{
  "encoder_qk_norm": false,
  "encoder_moe": "top_k",
  "encoder_shared_expert": false,
  "encoder_width": 256,
  "encoder_kernel_size": 15,
  "fusion": "prefix",
  "decoder_layer_scale_init": 0.1,
  "decoder_positions": "rope",
  "decoder_connector": "mlp",
  "residual_init": "none",
  "grad_clip": 0.5,
  "steps": 2900,
  "warmup_steps": 290
}
Rows from block 5 of the audio encoder of a small encoder-decoder audio transcriber, named by matrix and row number. Rows with one number within an expert belong to one neuron, the router's apart. Each number is 500 + 50 x the weight over its row's rms, rounded and kept within 0 to 999. All counts start at 0. Numbers have three digits each.
Before each expert's rows are labels from the 100 clips, of 14976, where the router gives the expert most weight on average: "top examples" is what is common among them. Only what is clearly more common there than usual is listed. The data: read English sentences (LibriTTS-R). In brackets: how many of the 100, against the usual share in percent.
# router: router (encoder.blocks.5.mlp.router.weight, 8x256), inputs 128-191
# gate: expert gate (encoder.blocks.5.mlp.gate, 8x128x256), inputs 128-191
# up: expert up (encoder.blocks.5.mlp.up, 8x128x256), inputs 128-191
# down: expert down (encoder.blocks.5.mlp.down, 8x256x128, transposed), outputs 128-191

# expert 0
top examples: the word "she" (30 vs 8.5)
router.0:609488529590469460538574520370546506532541478488529517493509468517498468520487561500528483502466532421519475462529561529426488474591429523491449498540402439538455551449485447457554551505574436
gate.0:447573490525487444471533452512562462568521459480513453538354510524485482468527514482396428424428531494643493607515408470516485461519483409514574468541452510551554436493529404546503410471549487
up.0:479499446477432570519564506448534545419423474462543564557531450585530468470513578604452491536453573545454447503489495601446560515468504507517537499532483477445521510596523590466487523502514553
down.0:505487550624492487521523614509499414507482568557426507449554579475434451534395479537464491525519496556585645557512506547556526556483538467489524509438446551511440501503508492588512442542448464
gate.1:445508497517521490526479561537503498513456537459503492507470513504460508552468469541525476590491501460429527543465549443589546514541536540564479528490502559534473417543574527537431470509437523
up.1:524545530512450507575536489523472453518500486469428459624518554489529506554485516482529491546506481525495541529555489525444529503455395575615563455553498399546484450432491441550515532553469505
down.1:549427493466416575518483542495521428464522454529481479553481599520444492563410611573452559486488606519527483451473521500499522518504457479560498578542450546459543412562514428433530466533477595
gate.2:447553462522538481543556566417424465555493527562493498517481520491548575430508460458417422526487476473524550516547454447530465531500447593516521463419450448523450398530565434522493521528512524
up.2:464513519477541455549537471517481459522487453528507515503530539472495491357452465478545533536440475512528458533454470529483481550458518542512516475509473498502451452593473447517520385450342427
down.2:552438434540513573559549499537414422446508520513458537504474478481533404485462518451464438491572574488478475510482459547469532492542501400551498532448451490522520509448517503611558530538514486
gate.3:518514520577462510528441445466488426577544424517467532496600542535578422444451479489508437458559551556475503458492501463430503490477511480565477439492491633512453466522508498498598390463560464
up.3:525447470585409513439434479499492576508489500432461422441535538543525472485480502512557516395499485489574466486519523467514503488541500528587465524391542556506460427560526523597510425502536546
down.3:518534507496456496487587437516420587586529446473555571558544447438380540509440447484541391404484493396442468451535512505428495406534542501466467459488525454551489552508454497383494408517464499
gate.4:517548573536567552475500499597423457623412466554475433521540498555506410578400496508475496497413528464505524492424551486460545517499567511564480553491520625513449452524627488554528463542541513
up.4:531534544585479537446439508442489478536572521551506462463407450442569475544454503472483437412496444498507526593556479491538543510584466505476440469487548502471509491449467420480482560509472425
down.4:340465458547496469466435416555515496485504506482517579572438458509513512442561509502540485450481511480393485533493497548542463440508379473395488482542518446488563607489418518550469554455556503
gate.5:456512351570512594499503491531404509476502563476535491598523458446519526513483532542439466545566466515409432515441506510523515445475512507417484521549585475519501495569460517523464526461512606
up.5:432513561600530524432532672522491496464507491496571567498477502558473504540427507466339555572494467611541582490549503534469466602474606484520550467548546541499508524501523551553465488531533513
down.5:558522503494501489541530531496473409526514452429561418477534517513537487469596427568512542449423493506501452478411423468469501489566474533429473473428612592482501576533462513513447518553413412
gate.6:509462500604520523503439495459532551501461504517557522534430400498527553456435530528437452398496509506437542530408448431531529504462613466449477422624505516524551464412487451455514570515508497
up.6:410498473463512546525520520488409541539551426537437437466553604482490450527472444500476468549491608605521454467501470514452426458605429488544472447410470531464563498503440460510554546531452426
down.6:563570533540508616511518586468479482525525564586509544439515475517586480487501476605434465450499493530468530601550532484532466443484483497449550544504463517422425505490540486446566584489586606
gate.7:401401468487575490423403448475512564463570510478479499507453479521493586583561503443523576486472375470428543476504508435420500524571540512512482409552459457531635541455496502558532556455513457
up.7:443459556448650497509493447509418472589536431568404459495506589505558507517520422404523563476500396538512498491447547502524526538540543475485571493449421524516487511443490497509505537503451518
down.7:395477635435508492509527446546507595471513575498513521662509544539478496558471566458496559527575454450564462521497565553557536432517480516478518521566524470502487449438505466522445561535473529
gate.8:518479575549509412482543537480558562557591522484496525468505473532548479512459448471520539565435530467511514446526526428455563531469552533527539420618451499569539467386522456519560585448510462
up.8:494434435515428443427581507502645429509457515459525601472493407536439486511415481467518530532564533496531537469442494477506553469427474484485509483625389526514590546420415475412543460398538510
down.8:505495465481480523443463531513496453522458655452479469564479550549492455518452592442440465575519542528606483561483451471486493526421586523562565556441506511510479504537541529557499430578599499
gate.9:461441486477544383468512521494544392507533528546546591455450466402443493497505475385478473397554465358488545525540530433502476487493541504444445490508443483518599503431400444502440428499437484
up.9:491558532474570526436491397477393449486515471504415405504411491515493593500599476511540455543488490498462498545437448376547514470529415525463503462436515504480505514562491570436536462518536555
down.9:578402484545559490486503531455470489491505390470475554494389394568496516513571368510483409502530467571487556428468514450520509549591363500495439505411423533530544555425493530506469488439511476
gate.10:559537531560535377457584509440444513503370466537509382570600531474558499486499472461468494526486542572558527474476529508461597465483589602483501415459508572519363446526484406450468506450476484
up.10:502537505551475564513442573587451400482494439501454485496453535484532454526492461471443465551508478515478534538522550452475476533503494518467511587501388500633474472381554513413466533551508585
down.10:431384437488460422497434447484556459492549500423532504457491528510438533456577468549558567370488523477460476537494490531523430539465434462492495424457497448436609510527466543447533574537562493
gate.11:522511535581483502530551474435539563449425565476546585527498508530583512511466424517402600423469475534509515487496394483443529523440549489520554421493436451448587462577504432533549468470510461
up.11:472601584457362548390536491495577521435442404403468469519446428537513525470512508543500574453464528459517508416515476485586486499440600554535453474528546420443546499452480497464558481398516564
down.11:504539613572531433454470598469551524531510490458425501487501518545392484534532445581478446496434491487550485423523422545505574549544480588467461490502496535500476428527494523494430432419468488
gate.12:548519440585481517467529518479393496501483534487395513525498546449546543502516588505504582551475504489488446451481501540434434456502424479477546539461573523551476547633488470446473513502478502
up.12:469487516405484520512503353538543476485483469542466434484506509495553499499473485420639513437434444518462496509418417445546524483451448460486460409558528515470512484432461537429576545470632470
down.12:522506550492481536492533443567471488546587524567429523533471534525491409534447539412550558554406510522493480490488510586354485553466525491536516499550424517517524473561520453447621553497531507
gate.13:543612562509476522426500549463540516469478522499510529438465438503485574452488455487466407365495419403498585552527470441588483544504472548435452450467477537447587513490482504375437487513398553
up.13:385496513508541528468540493463503534568518528506436443528474579548549493414516522463504520523476530608413479479466461600540594477509468443516506587487453524511472443604547498477538559509599532
down.13:447552505492542508549578522515471488613534516583469475544529495497565512420607455581544446534473469539465539510456507516545537448448407522378434498500512539494457408523491480543552616450540552
gate.14:497575560561474499474511490459570491444474518492468519518488478534499559520466488451313487507464478539528476536547412431493505519471484496527508533456400523438559552477478479475445570506528539
up.14:562472488569497496509523483478543429474426531534599529567517521432595576566524560524441465473446479509460535466488444500474493460443493474527448453526485493435489516520449429506535567472503525
down.14:573565532446564505447484416441475498539449486397487455382544464564444517415534479496468566459560407476486519484424457493586589518431473479471472512513498463573445576514532513490427352546420512
gate.15:388513556500548499497500491486531506529411541589461456461505524482485498605538435570391516533492433479429528548531567554555573516593473450517501528451370507460516465466559513590478492558490509
up.15:617533417503463533457477418524503506430471516536538391476616508485456469479402439511533484288520473488538523458494498455485481524475556653530518484475613531537569438517422451453496403421538473
down.15:464547500524548511439458504529469498455511528498364389481472462437434472534581492528526572506562528414530496531443463584469499511496454532483474558485454534516440472524471544532395471556555462
gate.16:509545545537456477462510610452623570471534537409640545513525425569485549575501533563322493447483552443474536544514419477562532524479521501450447501477545514415606529480469470482450514486441482
up.16:500456508505443473522487577487556466495506490518635540591481486575491480610484526592512499496465535451516524599492524471459485485470503497466442487516534488433551533535457473433473468494439525
down.16:511389530488485531463454526563522550472549414419546498429447474562575451462501522514542505419464520407512424548491482562522501510548530413480390427487618418532515477475536449429538430462472479
gate.17:449525526557431544471485455588524503584559492488551421520442507538556521522545494575465502473472624510453496566447430481515542525472467420452511468552509466460519432499530567426441547501551530
up.17:588596498464543422495449486500529513507537573498520548462469466524459559549503421438451542493535481445525548497512507399577464464544494452479503442474465478578508437483481423487374511527410525
down.17:495461419482550462436529500447533472481422495520537529537565520506490543560469552478513426451461494609519486387487573465553590535516517637481452583511480519508535547468532485576381494479533566
gate.18:466512523590565548473508401530489546560498559558549438524454457494526511501436487490451435617475423504488537443452558479482565559490561580432521512538464562502430469519512444475496543429480532
up.18:535495511449442512509415497423578474567440430429548426594439470504539518522505435539619482513532451500506462521415507459564522476502491489486468425521500510437579466419531524378499492399508524
down.18:510494496495420561531588427401447505493542432558552509563618511541431392419511549482451469599558512518467433504553567585483479465455512526484478561550452502455474489545636546585465475396444468
gate.19:470551512468578436471499487576489474506611513564469495483428474459496548455460515513549592598541494457466479469597385441587463496475478502547569471572492492557588468486528405590518593532543514
up.19:552445467437457401536526493505505502559514458415517465532560453478456468409552546508445485589568538506562470476503556533497517401465521563482433526486523512531469455544495550596427486590472435
down.19:501591496483580515525425393444518485585542479517428478548494515512474535507468467450570458493534419500507503468441512486513577430483417564451460549610506504578534499569518532487478477525445437
gate.20:474531482575439500495458526495556470548583440473454475494459489535368429516497544494590422444536532444544580487542514567538500482537442542620401503525484416508504464388533531490500498497508451
up.20:424461429639495565481479507511468514547523412481493466467502531532418425508489545548557419476558528533540492465533536565486477462539379520577451550501491436477538498518584527499523461496487520
down.20:478558572480532377501518442569486529522501430581466537434492494472557468528526445483522488487463502385432600505530464508466452495488448531440439473551564430546549439424434431531459533553476486

# expert 5
top examples: voice: male (79 vs 47.7); the word "and" (62 vs 31.1)
router.5:459500430546526543553433503614522502524394477569578479477499459499536459565461494509483420447527446530550581524474555431539466513467542462496560478484466457434462495458513506520523545490463580
gate.0:488500450608560537539378566455433455528561600480555553489435586551522492524542446515547548481431484442500538515460427393480462372603527566461466517489441533480522429557558560506508456527575523
up.0:514521471538479457460539477488483441536490516484452608488458525486535540423510428490480461438514423513524520583480455355475455447498489512497508452573477459472571519439458508491619519476539528
down.0:600458482514483524486495446468571461532531449477502457430532511444518461421538540487546553533433502433473398520434406388526468523489508460502520481528510515486443466451475462525507555514475463
gate.1:437574477467555542469502515519384419600453534545395481510516530491471507484474508487495455474439442424475588568549492552494585480426480507535461597428483498543530444557572375508481470493554555
up.1:504457480546535488481551529426523492520542522536485520492581494526524518564560446540454471486544563529476477564488518519425526558622434440408508360400474445417550567512407520544512457429424529
down.1:520459422423476481498516515458492543438466568457495503530518574444529512501489509402442523509504522563523391579529488526504520437610546530623554472438505459441495453474473524535420563538533459
gate.2:461495535562482483531524564550451532493511642503512511431526479557476526520465503481464494414364526474500530509451448523481499431543484577533529501524537537416516406562504508499458469461475479
up.2:506564440389531572551560420487537390468466475426540518512556460469476516461491523458472519448595531451466473483517514455536495503391596508521523516518518462538516553574486488556483431510458479
down.2:523606467557529403478488463540510537512459487496511542420507528541403459437514496597580540456477497373410482556442425496488526533563620424480466538551480516588471419516550439481516450504478455
gate.3:597452454512512583522359441522450488487450415420536538551557477531557450567572526579496496477468527507470437465560471566525437523526476504517481570541568518503565462476492489536408563510454548
up.3:612439487444501506525439388535486557523451470503585496561586442537512418540532501532517455492516491535467480459548490544537496597499434390467505523535552487489445533410514526529416669478442566
down.3:585474565506455477535535488490445556494553462539438539524566521513555450553571479555552510473405500554453457461499520539548521496492461465462519547504492469543483557505555557448459493536521497
gate.4:459476477573489446546435638542441470443552547539544483516447516595471479470487524454428531453455501460541589429484396462487495431566532498526541495487418552522459412479489512475530502500546543
up.4:515499583517432433444487524463443539476496471496543517400506501593460470586468460448558614460474475433485463461452585507417562556521538462473499451512547482525535499497484538476497419450496459
down.4:469460458518559492394535536516397412496477477490499483569469448420530571545532491458408451499396464491469555444564498550503539477542468608366462492357536491503558558514440560543420489408463592
gate.5:497457523524570524505511395488489590451474498530580457486530517481532630495573464562478595501426431454542412514434530520482516584573490580422526482491457596508593492533483424518515522512499532
up.5:550623445464472532456511569495480537539471531396389552474555524467456431500426503477432497551501606598459521479479457630522500459461534512537457570452456438572474446543633565519418418457498496
down.5:372474480526557451594532426602516473547480546597564514475481504478542593415552453477470515463588460497447492538557480454517477494473503503474475360561514500488480539488445498558508551528503547
gate.6:489490462512514486426503430526396428493505480480495453449442482436526551459585447552463493502455559494440620497520466502431506456570496513475463513428465509542590495531504606524586482457522495
up.6:472575481545453475465571564491527503464529530418392508517457602543536454499500500531528582483481509499488431481510464503513442502545454393573483433587488452510502421527541504454552489615581472
down.6:560483496547519542575455458565497503462497559510482451570544427414525401400494483495504497482552492522438440475547494613533474546488451553476456518498480502552414596502442467485417539493533461
gate.7:570451491417534552507432469570552491457494455438539435521471558616492389463444561439535507473458539505516465526458504453428499497517597550534477490525503456523510443499490492420507578524481590
up.7:452457473553381546475542520401483482570499580404520534515565442522539553543521402609510547480583463500498488464504566533559536434542452499454606466519454630505464548536443469514435500483504400
down.7:489554540456475587418539562592563456561515427556448471434520432505460488453511510547471475513569432486464586491504467515502531529514550536506422493575455464530433579422449543431447541573478546
gate.8:498516480569495464407591556446442534608456474505441471496534538517478518558494514483562458403478536542470467477523525515485498441535475505501417520488380530618561468483482417475535507457528588
up.8:452581588482434548498528507475533523486570496428502508496546513582545485491452414475571495508502487512510521391463455520532483500509437519545495413493527566575463476480578578486530461462546466
down.8:628494538508515559536511513482578478472494517597496465624557518471531459514520520523481525493487451480405477352434503510476537478452507578474442570557534452480465536460548500419419578462527616
gate.9:558413507539474517492431503430622438405424542488555590575469469543466506547508511508528576461567494515508516461487552473507485519420534454436429527491555501581532429467472566498414511381487530
up.9:421421498464584496387520472500501503441413517507516426482518520472530443464496480429543553491483523430480446432508504492484488504532530460492465488428506548547514536478446531524495486438483429
down.9:551536492541537464483512379551490512585494504520530458574489504388568569410506475475539358298540512483428502528497521506465467473463541525377573442465492510525541520522536470581502496556491440
gate.10:450598469557517504480565572452507500518504549462529558506487586537475457517548466535575507510439500511466501549512512566501547446587484519544448496467530511499514417503505522449531524512515532
up.10:473480607393537411441629505459514615511535479402436447463548466466415526483551456502468464522463420456393475353476434500484508501535477549515494465546571470447475466546442413539456481496476436
down.10:427499539436459560506551551531569543569559641494519462521568477558571485526542524459512437643514540527533543518558587422438578456458508465508539554423488469566410455591525497556526473528509494
gate.11:535449463528621459455499520505429498478449543530461515562485475516524548605567504407476518462451494560472520490462435471483574499483528630396535555507510558483526472526492528542450460561537629
up.11:527539557492443488521572441484538552479525472377527529494408440509462459474513496544522519495497504485441500539454527489504482426554496441499504463534494408518438523404460584375416492377448386
down.11:505516448565510480540583516533500387454495594608426486465483492622576460507507474488479483445515445544499512473504424449479602499539418434493509497503475498562498503530545473483565628544581533
gate.12:480506484531522505472497519411441525469502452449438437411536525531459571464487485474638572402456457435496455494520511406474427486591488498576478500426447586467492434475475420441493487498512476
up.12:506462479442491414488426391524515515495448519478539540621465531411452511506531502499566586555542609492473446421509525505569473567506541475471467475576569438546582458556479498550524429556519365
down.12:506471468443554471573564546527533485507657432511595521560487463520528560541602459549577506563510410469508570457469581540499434490585470558424470470611455486486508464430551555515543598573580487
gate.13:508470400470589524522508512492478488516537521492522589524546535497512483619468486415508474427525441549423580521470467479459578349472494574548515475520438380504503510447500519473528523464528488
up.13:550515489527576527488485595482547463503471485392498452468479556575463502486470536412481578507471614462495458562526359513582430510418560530512467469566519436493480408505495460471443476541482561
down.13:504510528595434585488459508582512453444489503518497458593478545492570469552430526485474462557495463575507555487442516511532485518352490553567566525566542441454410447525504556503549527527601581
gate.14:537433533505512554444488414453447504526523453439441410506507485533471491539505412520604482469546538495454429459490519536469488538504400447578473396549530463525596479450503554400456516484563367
up.14:516512570507468521538555504435454505480531535544434533445460555498614563411495627549497501566452429575479529446516471483456488539523503485463589547485469524576444444524530557463393582535496499
down.14:534484499443541476485487501477458470500380550554468447548466507409494471558567564509512550544494544425558487469582540488515461440546443524556408567418538557595493464471569521549434553448575461
gate.15:472542420482546534497491514484370541491521500447425496513483604594488511553456436425476440491410545563457507533499465422525478476523599530561534492502477596525495403473549546499450478419455516
up.15:377459455588496427460446458502449421504522543540502522500495462492550513447566423536508538436542524510453514447566515517554538531508447570413452559471531481525525534558525512542546470457526392
down.15:513401432483531470554577452430507523479484474476512505490486544465525570375538472582505539443432524613465452435463490484514517491532559492520464487456507556450601504542540491467533511480489505
gate.16:479516531570542416548571520434509540468468602429534603573491506507534581539550475554500511549474485441531455470416408485627480453513552534485497507523488565538475430453459447479497433459522500
up.16:434495526484528434524591502483482615519531536447565620527532423512532546521531425521544483576542373496468435482428549498496466417462499507396495387519466502446546599469386538481504425538563538
down.16:607576532518505508460522471481418536522457547455467470456459528459437462551595564515412518487453478568454469536492562508505510445538479505511433479467490506540533504484528531459552548461523509
gate.17:484428467463533517570509515466520405501548505466496479473580579581473529558590521547620592482519561412440542490517520546528503456529414431573424465518459543535583438486529530465610531494492368
up.17:583581610544553448436502418496504498484430461497480531493367484503531509432458466458471407534418461508512552558452443480461514514486548508455467567463461510579411456515498465520481510475526550
down.17:520477425590543504550522489498452495473406515466528497497491559486419409524599467597546481475508513517497493474426507547555511433458516516552419600598495507511422447426527459391479560511479532
gate.18:472540501580622455506462451521472502490442543570532482542525518447544555503522567466380527483449393532553505464540516522471470580455504519511495579501491476545478456546533491466508536552565650
up.18:418553564464409502537531509544562594475511534399606542450568483419428580450484455568426436514498480541501517479541530584520477538460505621510465519494667543462463514484505465524453365455454457
down.18:547520422527600479554486496609454408459463523674452486464465477520553490521520554493499563585557441525533617502515509524514456516503586521522569514551483505533452518540494494531559561489541540
gate.19:506520402526522508537489569441488520472533563470554514581477555483523421566495464464446492528482493563468506546519318508511543387445498574487487459519531505493498416463502536458512475457482517
up.19:487522585532508489446534451541567502480547574507483533495498458456480597406471570530513523553478410525507451490460636545497546594526462485452451569451491602472479568594486380513514525614535474
down.19:493523488485563527521546447473563522567446442517512520441551464436493526404594472612590475399495500550483498419552532577397431482575485477461496486473567486451499575526497461466599551518492572
gate.20:528568515537548514498461612537465575531385594534549464554473536477495481516459574480448539553458449465555530435432486402493537512482570612528548609506457606504429435543554406504476517508502598
up.20:508451488482565441540606466450428471440557424582464445530460469488601484500552472431526514521443470461421489564552452528486507494519507406496497502533523526559528432525470636513594561630536510
down.20:523531559479544446489594447544551500532450566495547397411458457479555503465491419489504482466523511540404533473510568568420552545497576512471523407479450533499558483545546544492492437451433442

# expert 7
top examples: voice: female (79 vs 52.3); the word "her" (31 vs 7.9)
router.7:565596516389431566515515457502502463495445560486433435524527467439471574399511442507446518482568515511491557474516476532499484449442529541501478575548541571526473520492471433401414562493431475
gate.0:519414539530497542500431511565492558470515577522482435481507537594576515533526506479538402499322401536587451513407479441448520452553489603512494512422471507464469435512481495489476493495529541
up.0:483563478470505539499500397512472488583507492524497477511446535463461439463475477462510546556504507502455555484558476495539541472488579368537604401608445549526504450527465540526599507464606462
down.0:455503474461505522511459501492498576439437522436620527566507499528504511516497553518501550509527518394415544557529472542588491469507445533451464446449550519600536485539487626544492512481417487
gate.1:535496592497447448482547504618447439552588480524480443407497432459563543512478482577557555576520526491551561483404462427540516570514470531467494438485541476568524572509578487487471542485469399
up.1:436555542469481538411497459548458474439518467627410521506518425458481466447421531449505418507538529531517478656527548582565446479500545501579511560421507424486428498483522470476514488428535527
down.1:509425446508477489580474499531557445495355563512565519422514525461413524502532449491504454571585457450460517513469534475534515430508473613484451512565512529543530408480500442543557493461487470
gate.2:469498473552572458459438399531435562499519522494444525416407409469525541483496374550502452446522432468448502516442473502579437573576492503461456491424496449584459497484577562420458552449472474
up.2:497487447418531421450449427530455500420498472498463470473457484431421527516500398522535371461600509423490543538471487490536459534535488533439491506402521382510508574466505583414452494387448479
down.2:490447513458412495418533464530456480509474461456498483484424479449498471505481490525469508479583558473439538556538445450490526499599475487595541473522512481457472518465565587469427554488541487
gate.3:558503476492531437426516470440467541505583560465444504460465475514404493491570432494433509409510468408376494440507424515545531506599436484476507483460539461540534525466549471442478483464578423
up.3:398461560579528522518541489524535486459411441523545519564480544518544467555441589462477520609479507563523488630487561464494475559429598460508561493518444529437561443482486474543542584532448548
down.3:547500529537609530533448462485489482430503622532557491561485481545531442499541467455537538503506459506468548540557525560511488460531508483471451513486521449497506455468549485382473539507484415
gate.4:580546532518560478487488528519462448450538492588493505461452484510475546442524488487498497423580468384483564509459474487507483530483525537448475431499515416523458553498551533466438461487467479
up.4:519502549449520483479527395522488480471517449526458536505448539423458549540551453462487441401506401452510542592511465535486459459515471438580449494494478416429526554454437529508508464428542473
down.4:489452475459403536491572533394537521496548502492467488521532510484510488428489487562587543530435546514475343425468486463384519471538529449521492436496556498496572563428485587479504546600496470
gate.5:507456531517531441428435506478447528563562473442448456483509495512472489583664546447521526567421433481501525588509529526456499490526415596533434560502463460545571509480526505565484476460530485
up.5:434481485587477524481456530529511457390441560557551594450446551536526545468448585482458578562498576464612511517484488546503528584503572439482508502449529614464471489619524494543489480525517519
down.5:508465533531516533471506486519516543596506464448462510407569455510571439468484451510490492505507585433530506562567511418434402533592498455559518451385496526515506512493542438526578505513554411
gate.6:486454526503453573492480503479423475445392605507477468576476609507556532479461532514439551519471538533549511481466515491565545502430560516505523528438515585396467496590532504471517465445589583
up.6:575486449445496585599447513444496432467358509532503438528524509524437475460397510491437451526546503560496562420442463471477572508402545463462541488635542533437501550506444535415430442476435578
down.6:446515439368388465549414512486583435537473487455541525545486525520511512484551500520482516409525452429538492463510464510537460440473539559470400481516532414517514530501497457532450505489403532
gate.7:549491476533573494543484430541473531470512548631429605554488458463507503522419494480432322535513486523552534586413439412470531488473464476470558459466427486502488445433472481480467489524470489
up.7:476480460506593588393457427472535547526522509482489476517542507457564468544639473553521524425461528482461520437535597564533565495514470497525465442471609481489558477507533534548520522430524387
down.7:555427465575476473562501480593404348486468507582435486556462485637337515520435521453481555474582536422543604543448472468465494561464561521422533474478445491526511555588509538478402442537352494
gate.8:452570539553525516555469514549487521417513572485482509468473582464508477570463617480503545519534399526530562575548566536551441532478531431577583582454437492504502449531496502521586602522640519
up.8:459450454411527539456528404431435415509535429502516511590522517534472477467438477482491533531486583501414535428475488484548575436494473444517483518432519531535511509494529567485443493414451411
down.8:446509547466521495480549529497470551534495588500520419514538401595469477552545480529496553514574512498455398518501592566538472560597506486424394563527524417539445584436537523412453510535473458
gate.9:558532508460486548540439424523495567501478536475586467544554593416559482528500523534497490561502430557503514499499523470510526455564489585568617527524477623510467478498517491555589597479469463
up.9:502526579522564423510477509579542536588596419507471453448475488518502621435530434471609513452530475497494477508415475440470431501462401522515503422580525487531593497431465524526598530519524540
down.9:464535421451470513573521374542551443588477365527486394540441482453538525541521541500575500469467565480488508631543572425450435544469574471462538537423485477483492553493480524532487511562506550
gate.10:598524497546505580501446517547443497495528496488434471478540417530543514432395558441469553513508508495584591540471492433483542540458513531560597518415514489502491477515597447547484472452482542
up.10:460565508537527450485442468564540669607519567526497553559504522499486500539543489473500412537479420468548385494515513640423495520581460525482502495569499431468552466547503453548571470586608493
down.10:569464498452451488500519528477466527486476479445480464514489573560499465481549556484507560608434468525566441415412527492480466528491588430549444616440459495536450437566527514586428529571478424
gate.11:589573465512502591565505443580578455508471479477473435509494547556464588392499495471560475518537403504526527455442491472545419497436515511597577487586472606517568523454507485514561503530508473
up.11:403449513515516481438484535521441523455459504520549540493468475455561501528483480546448501546462590539504497572538390509548535473527490462394457514446556417498471513573449531576481463490539476
down.11:519483466520543530578413383541432459452512548536594509536503424507540493479537558557585465482501421468510533512464460545522546413501532536453495599552521497432523566529524564406483519449467448
gate.12:406503409499467521442443401498558464509511521555489415537442480461552535526486471583585453501559486527433583461531564444583410517470476537526536461551527506526537544508435447586429692452464528
up.12:509441583509535460483556538429523480483496550532527534411489506531499570455504568461494573519436487383475438548550457539416545501485466444540509462415504585468539462551523491424470412542557390
down.12:480538522515599510504495545532558467511517582509548453490526493620537441428465624476556586467370551488549477487498488539494503553573553487483601524509496500410474450553448499529525459501498531
gate.13:499528602473562409539491546508541580442491526456463565522410491459517537546550492484440504587521441470385449486473396477517566469487476535464525556534460488514538469532510349450512564628524509
up.13:411467554527520433445474460539586542534612440358525430433464479518567470549551445613456501515492517452504521577487528459587497525570511448497466408527532499489499505447521549499396456473420480
down.13:462586457562527511510440548475522528585487431541474484487537459465566572388422490495578490411498510473489487507455542421494485484558507544464558385471485514523482543507486476521598465516517574
gate.14:521425433517472530521479391478525437550460546560629516584443458515528585459552485568594433426480538541427465498571462532482428439471437498486487488519582432445584491482472577464516571474562509
up.14:478463417479533473597503454442470430536422448494585418588535494506539552419569495593530417510556560507391485446584446553453475395517488500465484462520535504476549515482458501471526525475536430
down.14:399543427442506601522472446522511457438430461495480433538474576507555433539534622426496552473485600611557545499536563563488500519476461457565483542520531518524450474565496447472542558488634515
gate.15:501528545471485499451548442440548561464498626479509424478444473442517583505505485474441521526481525511431543476475489430535612467502531479450506361502481630435500519460442481476464518475495493
up.15:552517592526520447442518515493520544466529448501450441408503387499506488422458434415497519565514493445470548565426548485508537550495548491464443422500484547512410524437454542535436372483379471
down.15:447458577451578469426524504544539457461540492537492432490454458466511598433518455466581480553479439510460493499424493396532522453545445527470455373546563495529550524488426554468419467369520472
gate.16:507586517495498511546466481491546471543456516665437517517523526522498535585553474509487477392534497506485517596538437541508409553427511487493470662520490423490493481522542404455570551465554577
up.16:471539453492520463400429489555440482510553449429478406503486466405503521524430521529524409558482529442475520563467572513493560540500469543514517489499555588473514465467451549525479517462504507
down.16:491471511558562488476538463525386487531498531451531499500555508616498572497480539529503573605518448505506533532440473534564409491511541471436570498527584585508540468498471567542548508422537393
gate.17:370445565491477470480476469513520554432418599532522452498459448470508534468541385529456469499473430532419505467533445517548417481532574516386524505474518523599513497446461420479400646482456480
up.17:453523539445424510516497506544446480449422515491455428499499531477428540429512408602472562530607500536487537483548538567587445541521496565465489570511522580537496573475455491509480574427477482
down.17:558439461454423493480490456417485445506534466442488611469463473414459401642549480517502513413566583419483425557552482526550455540524538417457513452499451370488526507452512493441449599500456478
gate.18:411581546505453476433539581450638521497445467513521517535497540450433566527431462481442449532470557578489618606487507544487532508426472468540508468502478492491601496449471489453513544431510550
up.18:481462516390540464486495460515490457428475458457576489495513495620399571541541465491513496482538500470421572499451484540586522486519528526511468507514469502429535513431471513467450542486443418
down.18:633622549502522474555589508507424583521509498513428437503503490479520429590544428526554549522473483451502520483412503520449484442565460471473446507542452510520465434484462494415577501587425445
gate.19:569592494480520544452452418506517535542558455523499568453410502485618498511515476447470430469519514527374514581500427472451477537552417481451469475522513389489571534442503454401468566534546459
up.19:533548526457390556500440555455544517488507476417473553496503467495530505465491502603536500542499521495509535500554480579541512529546380489506431509583555480506580474477503548481486577474558541
down.19:528390576477505500534496406578475467472474471582569492499444467424550555513525445536472443512466563517557525428485546383439497464537503542502459499582443457510512550423424490429561564534515503
gate.20:555452453456432583498481391475574515461466410396545521556444565490461530491532510455541568575521531495542546539429471439586489483520514532643551414555508568480580536445505544512490537485506478
up.20:478465408462503489501459430504575506500495480559526557520384536509522506506584552513578473393447469536513501435559383555483549451554535437357522545535564488542597471523530508493544572525603461
down.20:498469452467476494503484493477460495479494555516464546649471592436465494548551466538477432508532410486547558459479523587558469451555559481437416594518427412584558546470434507515428483559449537